{
  "encoder_arch": "convnext_v2",
  "model": "contrastive audio-text model",
  "dataset": "synthesized solo parts of chorales (CocoChorales)",
  "train_examples": 39062,
  "n_mels": 64,
  "hop_length": 320,
  "input": "log_mel",
  "spec_augment": true,
  "win_length": 512,
  "tokenizer": "word",
  "vocab_size": 56,
  "loss": "softmax",
  "embed_dim": 128,
  "encoder_isotropic": true,
  "encoder_norm": "layernorm",
  "encoder_activation": "gelu_tanh",
  "encoder_mlp_ratio": 2,
  "encoder_inner_norm": false,
  "encoder_patch_size": [16, 8],
  "encoder_layers": 8,
  "encoder_width": 192,
  "encoder_kernel_size": 7,
  "text_encoder_causal": false,
  "text_encoder_width": 128,
  "text_encoder_layers": 8,
  "text_encoder_norm": "layernorm",
  "text_encoder_norm_position": "res_post",
  "text_encoder_activation": "swiglu",
  "text_encoder_head_dim": 32,
  "text_encoder_fused_qkv": true,
  "text_encoder_bias": "none",
  "text_encoder_qk_norm": true,
  "text_encoder_parallel_block": false,
  "text_encoder_moe": "top_k",
  "text_encoder_num_experts": 32,
  "text_encoder_moe_every": 1,
  "text_encoder_expert_mlp_ratio": 0.5,
  "text_encoder_experts_per_token": 2,
  "text_encoder_shared_expert": false,
  "text_encoder_positions": "learned",
  "residual_init": "zero_last",
  "optimizer": "soap",
  "beta2": 0.99,
  "lr": 0.0032,
  "beta1": 0.95,
  "shampoo_beta": 0.99,
  "eps": 1e-08,
  "precondition_frequency": 20,
  "max_precond_dim": 1536,
  "one_sided": false,
  "adamw_lr_other_params": 0.0021,
  "ema_decay": 0.999,
  "steps": 19200,
  "batch_size": 256,
  "epochs": 125.8,
  "lr_schedule": "constant",
  "warmup_steps": 960,
  "weight_decay": 0.08,
  "adamw_weight_decay_other_params": 0.01
}
Rows from block 4 of the text encoder of a small contrastive audio-text model, named by matrix and row number. Rows with one number within an expert belong to one neuron, the router's apart. Each number is 50 + 15 x the weight over its row's rms, rounded and kept within 0 to 99. All counts start at 0.
Before each expert's rows are labels from the 100 texts, of 14848, where the router gives the expert most weight on average: "tokens" is the input token at the peak. Only what is clearly more common there than usual is listed. The data: synthesized solo parts of chorales (CocoChorales). In brackets: how many of the 100.
# router: router (text_encoder.blocks.4.mlp.router.weight, 32x128, trained with AdamW), inputs 0-127
# gate: expert gate (text_encoder.blocks.4.mlp.gate, 32x64x128), inputs 0-127
# up: expert up (text_encoder.blocks.4.mlp.up, 32x64x128), inputs 0-127
# down: expert down (text_encoder.blocks.4.mlp.down, 32x128x64, transposed), outputs 0-127

# expert 27
tokens: "bassoon" (26)
router.27:52 40 57 51 61 32 46 39 33 49 52 59 58 53 20 57 34 53 07 67 47 22 42 29 61 47 35 42 35 37 41 72 52 53 29 83 38 70 34 50 55 63 50 60 37 26 27 55 55 68 34 37 80 64 58 50 59 53 55 47 38 60 48 56 39 55 62 62 69 74 34 38 46 61 63 53 58 59 40 60 56 35 34 58 67 54 49 56 44 55 39 43 38 40 35 55 57 72 57 64 40 54 46 91 42 53 95 71 50 39 73 11 49 61 57 83 53 28 68 29 59 57 32 68 68 36 37 43
gate.0:44 51 47 36 48 31 38 21 47 50 48 38 37 48 32 25 52 45 55 40 45 56 43 59 52 45 25 55 63 73 46 85 65 65 53 41 53 34 62 44 62 40 77 39 68 51 55 68 81 33 47 35 49 56 71 52 17 49 57 55 14 50 49 59 09 30 83 57 34 35 54 76 60 35 35 38 22 49 70 50 58 65 52 65 63 53 44 49 48 49 29 47 44 96 68 56 53 41 43 49 39 63 39 53 58 52 54 38 38 32 23 69 58 45 30 24 52 53 49 62 34 19 25 57 41 60 56 47
up.0:46 45 47 47 56 57 60 85 44 57 50 44 53 78 71 52 40 57 52 51 64 46 42 43 41 33 63 16 47 40 32 25 53 50 54 49 35 54 39 51 37 45 29 48 30 29 59 41 48 57 64 69 63 43 25 43 64 64 72 32 66 35 37 43 86 51 39 50 53 67 39 32 37 47 54 65 68 67 63 51 39 42 40 09 42 39 67 42 49 60 53 55 48 25 32 45 58 69 55 48 65 39 56 59 70 51 37 66 67 57 68 43 29 59 99 64 55 53 16 56 48 61 73 44 92 65 44 25
down.0:74 32 49 34 44 37 68 67 59 67 60 35 59 52 76 49 83 38 25 56 40 67 60 26 56 46 53 59 42 31 49 44 49 54 58 54 73 27 66 52 56 53 73 33 32 58 41 55 63 49 28 53 60 56 41 60 46 87 44 36 42 46 51 44 52 55 66 32 49 71 49 35 38 51 52 59 71 27 58 33 56 10 27 49 58 39 59 78 17 40 36 54 47 39 63 43 54 66 23 41 33 52 36 35 58 49 53 45 79 14 24 59 49 63 55 51 54 49 56 51 08 64 68 80 58 62 47 46
gate.1:56 43 58 36 47 42 72 53 43 09 23 69 45 46 54 71 32 50 75 46 70 52 56 55 53 50 73 60 55 46 59 51 48 44 50 37 46 65 45 26 52 57 44 52 40 52 50 45 74 08 39 45 62 52 20 48 75 62 77 42 25 83 46 51 37 56 25 58 42 73 70 53 44 25 53 48 52 43 08 69 48 60 43 47 38 39 56 63 38 24 45 67 55 51 57 62 12 74 44 41 78 76 62 54 47 65 55 54 42 59 59 64 72 68 39 50 62 43 19 57 68 53 44 69 44 37 59 40
up.1:47 58 48 61 37 56 32 48 50 91 76 29 52 51 48 33 74 51 26 44 33 50 49 54 48 52 24 43 50 53 38 45 48 52 52 52 51 34 55 76 45 38 54 48 59 42 45 53 35 96 58 55 29 41 87 45 32 39 29 50 82 18 61 55 54 40 72 36 52 37 27 44 56 77 42 54 44 59 96 40 47 37 54 62 56 55 53 27 66 72 49 37 44 46 42 46 88 29 48 57 28 28 38 48 53 36 46 47 67 36 39 39 37 32 65 52 32 59 81 50 35 41 60 37 59 68 40 59
down.1:43 63 51 43 48 63 34 61 57 98 51 72 42 70 46 27 61 49 24 51 34 51 34 39 48 43 49 51 62 28 48 52 39 49 37 68 73 83 43 49 47 62 28 32 72 66 32 32 29 54 31 73 50 20 43 53 45 57 33 69 57 47 58 63 27 61 37 54 41 57 60 16 59 87 45 41 45 47 62 25 49 35 52 40 62 30 36 45 69 75 68 51 48 66 66 73 42 48 56 46 51 51 48 56 51 54 46 44 58 47 83 22 51 32 66 38 19 56 62 68 71 64 47 40 65 35 30 59
gate.2:69 55 60 40 59 77 67 51 62 50 71 44 53 50 39 49 51 50 27 49 60 54 42 65 35 70 22 51 55 56 41 69 57 47 47 52 57 39 56 64 40 64 53 75 19 56 31 50 49 45 72 38 70 60 55 86 64 49 39 39 27 43 26 41 75 57 33 47 63 42 76 58 65 75 50 50 66 60 68 48 55 56 29 36 65 46 48 64 50 73 54 57 37 25 75 39 80 42 73 66 45 02 23 68 57 60 53 60 32 56 56 69 34 59 35 69 54 37 48 29 56 62 64 45 61 47 43 10
up.2:73 49 60 35 62 84 63 60 57 41 65 32 53 44 35 43 47 52 24 52 61 47 39 58 43 63 20 40 54 48 40 65 52 45 62 51 67 34 61 57 33 73 52 72 32 65 34 50 38 42 64 44 66 60 53 82 62 48 37 42 28 40 26 44 78 60 32 51 63 38 80 54 62 68 48 49 69 68 69 51 49 55 24 32 61 47 39 69 47 65 52 55 28 30 74 43 81 47 68 66 51 04 34 66 58 68 60 51 32 59 63 61 33 46 41 73 49 41 43 30 56 62 78 45 57 42 41 18
down.2:52 45 58 61 61 41 18 62 50 36 51 50 52 67 54 78 66 63 49 41 61 38 36 49 17 59 31 60 49 83 72 57 34 49 41 56 38 53 38 69 68 41 13 47 69 49 36 70 69 72 48 24 49 46 56 40 41 73 57 41 31 48 67 99 65 28 37 65 63 47 51 54 32 78 52 38 65 63 62 52 47 54 54 64 77 55 44 67 50 36 63 73 14 50 50 59 45 41 55 31 64 50 62 20 37 43 58 50 44 57 38 39 62 58 51 53 31 35 58 80 65 59 28 33 66 65 51 48

# expert 30
tokens: "f" (57); "viola" (7)
router.30:39 43 41 59 43 63 75 46 40 56 38 29 44 54 18 63 61 69 64 61 60 68 72 39 65 56 56 38 40 62 24 49 65 31 60 43 40 26 70 59 47 56 60 45 59 52 54 61 43 79 44 37 13 48 40 64 43 70 33 49 46 44 79 61 39 35 55 78 54 60 48 51 23 25 65 38 21 47 61 43 59 76 58 39 46 68 77 29 79 65 66 79 79 56 62 32 52 36 41 32 65 48 50 50 30 07 44 47 40 47 27 54 49 57 48 26 44 50 36 47 39 51 57 31 51 53 40 67
gate.0:02 35 51 67 59 64 41 33 41 44 45 41 57 45 36 21 48 47 66 64 50 56 73 57 49 71 36 25 30 70 57 63 68 63 19 37 45 66 77 47 50 63 62 54 35 40 34 38 49 47 42 65 53 54 49 39 78 45 29 67 64 23 34 47 29 61 69 36 46 48 83 67 81 41 59 37 48 32 47 10 48 54 59 40 48 56 42 61 53 52 80 45 61 49 63 64 31 51 50 56 62 34 68 40 33 42 59 44 52 44 63 57 37 39 41 79 39 75 54 27 43 52 59 56 22 45 70 31
up.0:61 64 33 47 51 55 41 61 65 55 80 50 44 55 53 55 68 71 13 50 66 66 26 50 52 48 66 67 56 16 50 40 45 20 54 53 72 37 17 54 49 46 70 43 57 67 58 44 45 57 67 51 40 31 47 58 43 64 86 40 47 52 63 54 54 48 27 41 30 38 17 24 44 60 32 59 54 84 48 93 44 44 29 33 75 39 30 40 53 51 42 63 51 32 38 32 54 36 66 41 34 65 36 34 61 54 21 31 48 41 41 45 62 56 49 33 74 39 53 63 60 60 31 45 67 68 43 51
down.0:31 45 59 40 48 49 57 34 29 53 28 35 67 39 25 41 54 50 46 50 46 66 61 50 40 58 58 36 39 67 75 43 18 87 42 25 51 32 38 94 57 41 26 39 61 65 49 87 63 49 27 34 39 47 23 83 31 53 47 25 53 44 59 43 58 48 57 53 71 48 52 46 61 62 56 34 66 63 27 68 55 56 31 48 43 81 45 36 80 41 54 60 58 66 49 52 53 87 55 28 67 56 52 59 49 39 29 36 47 74 33 48 42 45 44 44 38 49 56 67 61 37 54 68 54 66 41 72
gate.1:68 49 62 60 52 35 57 67 40 59 46 94 36 34 38 68 67 39 36 53 34 34 37 72 47 43 16 55 51 19 65 43 14 68 32 82 51 61 72 34 56 41 40 48 51 67 49 28 49 51 47 93 67 45 74 58 53 36 55 33 39 57 68 73 53 42 60 45 59 31 55 28 50 62 34 52 53 26 65 67 35 59 53 60 63 42 55 55 27 62 45 42 57 47 43 58 38 70 57 47 44 29 15 49 35 29 55 49 47 62 60 54 31 57 56 57 54 62 50 78 34 46 58 45 69 60 47 12
up.1:61 52 59 49 26 54 64 73 46 53 44 82 19 54 28 60 68 45 35 60 48 37 38 65 59 53 23 45 58 35 59 29 31 59 64 75 51 62 74 32 43 28 47 58 66 64 51 29 46 60 58 77 60 50 64 71 59 67 41 48 54 57 81 86 33 48 68 58 51 38 65 32 42 56 32 46 58 51 74 62 35 62 61 52 49 27 61 63 18 64 59 58 65 44 44 61 42 66 64 45 54 33 29 65 26 26 60 32 54 67 42 57 35 56 69 60 45 47 34 63 20 54 58 59 74 57 42 12
down.1:52 61 34 44 30 53 59 71 55 39 13 64 50 51 46 28 74 20 71 73 51 69 26 39 37 47 43 37 71 40 62 41 40 47 73 32 56 45 33 35 37 72 60 49 51 47 60 66 42 10 41 25 38 38 54 53 62 42 56 50 35 58 55 52 33 33 25 37 61 78 76 60 69 16 70 42 46 72 38 57 56 28 53 62 37 66 60 37 50 59 52 40 37 61 49 73 63 52 25 53 33 53 49 54 58 34 48 22 47 25 39 51 60 61 46 61 41 79 59 68 60 63 37 51 60 39 60 83
gate.2:48 38 55 49 53 74 68 29 56 37 51 36 62 54 65 27 50 27 55 39 62 52 51 24 57 06 52 34 46 41 52 52 50 35 30 61 55 53 35 49 31 46 45 37 35 58 68 32 45 35 17 50 65 62 26 36 72 34 55 25 37 11 45 44 37 41 67 51 43 64 31 48 70 42 43 70 45 52 62 37 37 55 64 44 37 51 38 23 33 28 33 33 49 81 23 62 27 53 62 89 62 51 24 60 43 55 50 55 74 38 45 47 12 35 56 48 42 65 54 69 43 47 67 59 46 37 56 45
up.2:65 28 55 29 65 62 56 63 62 37 61 38 73 18 27 41 69 43 50 18 46 70 71 42 34 20 61 47 52 19 32 49 58 19 48 62 58 43 54 81 53 66 81 51 26 65 62 51 49 50 60 50 53 61 35 64 57 59 52 40 37 53 66 54 22 63 48 53 69 37 40 50 47 63 60 67 23 48 38 55 54 55 61 49 43 46 49 31 44 36 56 39 73 58 41 79 51 39 77 54 45 61 50 49 50 73 58 66 66 66 31 49 41 36 76 50 38 44 92 51 27 73 59 67 39 35 69 44
down.2:54 47 60 61 68 49 62 27 59 55 63 30 48 27 31 32 52 59 32 69 55 59 42 50 45 53 72 78 48 78 28 62 41 39 64 57 63 42 36 59 39 77 63 39 45 45 59 48 42 45 52 47 51 71 50 42 56 50 42 34 79 28 82 00 44 17 58 59 50 60 44 60 81 53 54 53 40 46 39 58 44 61 42 53 27 50 68 35 63 62 57 62 16 43 82 41 34 19 80 60 49 54 32 38 39 62 86 49 51 65 60 52 43 31 57 43 48 51 59 40 45 51 36 69 32 28 58 30

# expert 17
tokens: "horn" (17); "bassoon" (12); "trumpet" (8)
router.17:48 55 40 70 22 51 35 60 18 36 60 66 45 35 59 51 60 58 61 46 29 40 26 49 61 52 60 61 38 48 74 68 42 43 33 50 56 30 53 60 62 45 82 60 35 75 46 45 61 48 24 55 41 49 69 57 54 17 29 38 69 47 70 38 65 60 71 76 64 70 28 43 52 32 50 60 36 27 46 48 32 76 55 44 34 92 47 48 47 36 56 35 42 45 71 29 47 48 63 45 53 45 23 57 26 52 58 57 49 58 63 49 48 58 19 39 53 65 62 70 75 59 36 45 21 82 61 67
gate.0:43 41 57 60 63 56 46 48 64 56 45 50 41 54 44 33 43 62 40 39 28 63 51 44 58 75 25 42 62 14 46 44 23 61 52 46 27 67 60 27 78 56 38 22 38 19 60 52 51 37 16 50 26 51 51 31 65 41 49 56 44 67 56 71 21 60 34 53 38 50 55 48 42 63 52 48 65 39 54 55 71 57 52 31 62 32 65 58 50 35 49 42 53 66 59 45 48 27 39 74 24 38 69 05 21 54 35 42 57 34 42 73 74 43 55 23 36 47 41 44 61 55 35 47 83 38 28 30
up.0:53 62 47 69 45 76 51 63 48 72 59 66 30 44 53 93 38 27 46 60 49 41 67 49 30 80 54 48 47 48 29 44 31 18 47 31 49 69 26 51 53 57 41 61 72 52 65 60 45 51 44 45 51 26 54 22 29 56 52 37 47 61 16 55 31 48 62 31 43 54 52 27 31 47 42 53 27 65 68 49 61 51 40 46 45 37 60 38 42 43 29 71 52 27 34 71 51 77 66 31 32 71 58 37 63 47 50 64 65 46 46 45 56 61 79 52 53 53 41 69 22 33 18 74 38 70 29 55
down.0:59 15 70 48 45 26 53 33 50 24 57 20 59 44 40 46 65 43 63 24 55 21 53 65 43 49 35 28 57 70 46 57 54 55 63 40 63 58 54 64 45 46 30 31 34 29 28 45 62 23 19 54 49 42 71 49 61 55 57 24 76 38 33 56 54 36 53 74 71 78 58 50 37 73 68 73 35 51 87 67 57 64 38 66 31 52 66 29 63 24 36 49 53 50 56 21 59 54 50 55 50 55 46 59 46 67 76 55 72 27 52 56 63 27 59 48 61 41 67 50 66 53 32 47 61 58 62 40
gate.1:56 60 33 62 60 46 51 46 44 75 59 32 63 42 76 33 44 65 13 70 27 82 61 33 49 65 52 58 26 27 68 65 46 67 29 66 65 39 44 73 47 66 39 65 44 40 37 34 61 51 44 61 43 41 50 60 68 50 53 58 48 40 75 40 73 54 34 45 52 22 79 16 58 76 42 60 26 50 34 17 42 47 42 57 70 46 63 56 34 41 33 42 54 43 34 33 55 71 52 46 38 51 46 44 19 81 51 59 60 56 66 85 48 63 56 51 37 50 74 48 67 24 58 52 51 45 59 60
up.1:53 67 20 54 61 52 47 55 33 61 45 29 50 36 74 35 44 54 28 63 18 75 62 45 49 73 47 49 24 29 69 67 52 69 23 65 69 39 48 76 53 68 40 59 51 41 35 36 63 43 49 50 46 44 61 39 73 43 34 62 58 43 70 38 83 60 40 54 45 27 76 28 53 73 36 63 25 48 42 13 44 44 49 58 70 26 64 56 43 33 33 53 50 40 39 47 61 71 45 53 49 47 25 52 29 78 61 64 66 57 62 76 53 73 54 36 50 58 59 48 62 13 53 45 44 52 67 62
down.1:19 53 55 64 34 77 48 41 52 63 45 73 42 51 55 30 55 54 63 71 25 33 23 59 60 58 32 58 37 55 65 58 52 45 24 70 57 22 55 55 60 88 57 59 48 32 40 26 45 31 44 31 43 23 43 46 76 48 37 74 44 65 51 41 63 37 39 49 59 44 38 59 61 65 28 19 62 44 50 37 74 61 55 61 53 57 47 37 45 63 62 63 74 54 24 34 49 36 45 07 36 40 52 75 35 42 64 41 34 60 59 49 60 48 41 25 34 55 35 46 31 77 31 67 57 60 44 77
gate.2:17 18 63 51 31 12 53 68 70 60 61 60 49 76 57 36 64 77 44 53 59 49 51 44 40 42 40 42 65 17 44 54 25 35 60 59 47 59 81 46 53 74 44 43 24 43 33 62 58 38 49 48 37 56 46 43 55 56 20 60 49 52 64 70 40 56 53 22 71 50 65 57 44 57 71 33 80 48 37 38 68 51 74 18 47 64 32 44 66 37 43 76 56 56 52 51 53 27 38 63 42 68 48 59 32 51 46 49 34 48 47 53 61 40 40 52 51 63 68 23 65 28 54 55 37 31 09 54
up.2:95 76 35 41 57 77 63 42 38 26 50 37 62 37 33 41 57 26 49 31 53 17 39 36 52 63 81 46 35 72 58 32 47 32 43 34 52 51 33 54 37 34 62 53 29 30 39 51 48 61 57 37 63 50 50 66 38 53 79 35 45 54 44 53 49 32 63 70 33 27 38 52 55 47 52 53 46 73 52 42 37 48 52 60 42 47 52 27 43 70 50 46 30 54 48 73 35 73 64 45 43 49 72 41 59 49 83 73 74 45 82 57 34 56 64 47 48 56 52 66 65 77 33 42 77 62 80 35
down.2:69 58 41 27 28 46 43 47 33 52 20 27 58 40 51 55 69 53 56 73 33 49 56 65 26 59 60 26 78 66 51 46 18 58 70 72 76 53 55 42 44 40 46 63 67 09 65 36 30 43 42 56 65 56 54 29 57 46 64 41 58 80 47 37 34 51 61 56 63 33 55 49 34 38 56 53 39 76 69 47 60 57 75 52 45 41 63 41 90 51 64 67 45 46 73 86 61 38 61 50 33 53 48 58 61 29 45 52 39 51 48 59 25 73 63 65 23 36 48 62 53 57 29 74 39 49 65 42

# expert 10
tokens: "4" (74); "violin" (14)
router.10:46 37 61 52 51 68 49 63 45 28 43 60 32 59 68 42 55 41 22 64 32 18 22 33 48 36 44 83 65 61 46 53 50 58 63 45 66 58 56 50 55 57 46 46 60 49 62 58 46 66 74 33 58 19 28 52 36 77 43 55 23 61 45 67 65 44 14 48 08 55 62 47 29 68 53 47 76 19 59 59 31 43 68 45 35 52 44 39 46 56 76 74 34 53 56 36 63 32 48 40 67 76 45 46 50 39 55 46 60 60 37 58 64 55 76 29 24 28 55 51 35 24 48 69 52 41 31 52
gate.0:56 58 34 61 59 44 32 49 65 41 35 53 49 70 70 55 67 83 68 50 40 60 61 41 50 31 83 57 51 49 68 31 50 52 39 47 55 40 65 77 30 38 69 54 54 51 21 55 66 50 24 51 34 47 59 45 50 42 50 52 34 73 35 51 27 44 33 54 72 11 68 58 31 56 61 49 65 57 37 50 52 67 53 44 98 49 39 56 71 23 31 72 41 49 59 39 61 24 32 46 30 61 58 42 82 37 86 45 62 57 67 63 44 43 23 47 50 40 60 44 40 64 54 74 64 52 74 54
up.0:44 55 26 35 49 62 59 47 80 30 49 48 74 64 51 64 58 52 57 54 40 52 43 29 80 10 58 74 64 34 61 35 54 52 44 63 54 71 47 40 37 67 60 55 53 28 55 59 41 37 21 31 79 54 34 50 66 59 71 37 46 73 32 57 31 39 34 48 51 18 63 34 54 26 31 62 45 65 52 60 60 53 69 41 77 72 55 44 49 40 70 39 39 62 59 69 71 43 47 61 39 63 47 48 61 57 64 38 65 20 67 38 49 57 40 83 60 43 46 57 73 83 44 61 50 76 72 43
down.0:51 70 38 60 54 69 45 47 24 71 43 33 43 44 58 41 35 22 53 71 18 18 52 77 42 65 58 82 64 64 42 47 51 52 45 41 39 51 33 60 52 71 23 65 74 84 27 33 41 58 50 31 65 56 78 84 59 57 52 87 39 61 53 28 64 59 24 65 52 43 39 49 45 58 55 46 51 40 39 30 37 64 61 56 21 46 61 42 51 45 48 45 49 72 43 23 43 56 53 56 84 71 46 48 40 62 42 41 26 46 54 31 63 73 57 38 50 45 36 42 53 48 56 24 54 40 42 33
gate.1:57 60 59 68 29 62 29 60 26 55 50 37 52 99 42 30 62 56 48 49 42 56 58 39 56 65 52 62 62 54 31 16 44 60 34 34 48 52 35 37 47 46 54 30 25 41 58 39 59 48 55 52 44 48 40 40 64 47 66 62 44 24 24 17 65 48 35 43 36 41 53 48 62 65 42 54 48 54 49 55 67 42 82 43 58 50 66 42 55 33 52 78 44 57 50 37 51 74 57 69 37 04 40 66 72 62 55 28 46 40 67 48 38 48 23 44 60 40 65 62 89 26 54 75 25 28 62 43
up.1:56 88 43 45 45 62 26 43 39 15 34 31 29 86 39 51 65 42 37 52 49 44 69 40 63 70 46 63 59 44 26 38 51 47 43 48 47 57 28 35 55 54 41 41 53 58 63 68 56 59 59 51 37 36 44 40 82 54 78 69 69 17 18 18 80 61 51 61 33 34 42 65 55 58 38 45 48 63 32 62 66 49 64 55 42 55 61 52 30 46 66 51 59 56 33 52 32 70 70 68 46 39 48 71 74 74 47 35 49 52 52 46 47 48 44 51 58 48 48 68 99 50 52 58 31 28 57 40
down.1:30 27 41 49 39 41 45 37 34 43 35 39 49 38 53 63 57 66 36 48 54 27 80 48 78 42 40 68 08 53 58 51 72 43 32 67 39 62 49 34 71 18 36 63 28 53 27 87 56 59 69 65 83 43 49 63 30 50 54 78 61 69 26 40 50 44 46 54 51 65 39 68 51 50 52 41 54 60 49 58 47 58 66 51 52 55 43 74 69 34 58 44 52 47 34 41 38 61 40 49 42 64 79 30 40 66 50 52 83 34 47 24 40 66 39 65 38 09 61 33 52 55 43 58 69 34 48 42
gate.2:69 36 33 46 46 45 63 86 41 13 50 34 59 32 64 46 45 51 49 33 40 57 83 71 67 52 43 55 40 48 45 43 25 38 51 73 48 58 35 40 51 60 78 64 31 61 71 17 36 49 58 64 44 62 58 57 53 47 79 62 45 63 30 18 59 66 55 79 51 37 38 68 54 50 35 54 56 60 56 49 45 58 53 35 41 43 33 47 60 06 19 34 67 33 67 74 38 53 52 35 51 63 53 19 50 47 53 64 48 40 46 38 32 47 51 39 58 53 33 52 75 45 47 72 61 50 79 24
up.2:41 57 68 60 57 65 40 34 53 85 51 58 41 57 42 47 64 39 41 72 67 48 36 30 32 51 38 27 56 53 43 49 61 53 54 17 47 23 52 61 57 51 32 55 71 34 38 99 60 50 59 53 53 53 38 52 50 59 33 50 68 20 56 82 59 18 27 12 67 58 50 32 30 61 44 57 44 43 51 57 49 43 64 57 60 52 63 40 52 72 84 68 44 74 39 46 52 49 52 62 39 32 49 79 40 71 47 33 37 46 49 47 56 43 47 67 28 53 61 73 33 47 55 45 38 28 15 69
down.2:79 58 37 52 50 48 54 50 48 52 60 54 79 24 42 54 74 27 32 59 55 80 24 51 49 41 60 65 58 56 72 87 29 39 37 66 18 39 43 45 44 81 48 48 36 42 45 75 73 34 29 51 57 18 59 17 54 55 60 07 36 45 90 33 76 47 63 60 64 39 32 52 43 72 45 75 65 45 35 43 49 52 42 52 43 76 33 38 68 54 44 52 60 50 49 39 35 45 41 55 58 47 43 43 57 69 55 31 68 39 53 40 39 52 60 34 39 44 45 40 44 51 46 60 66 58 42 72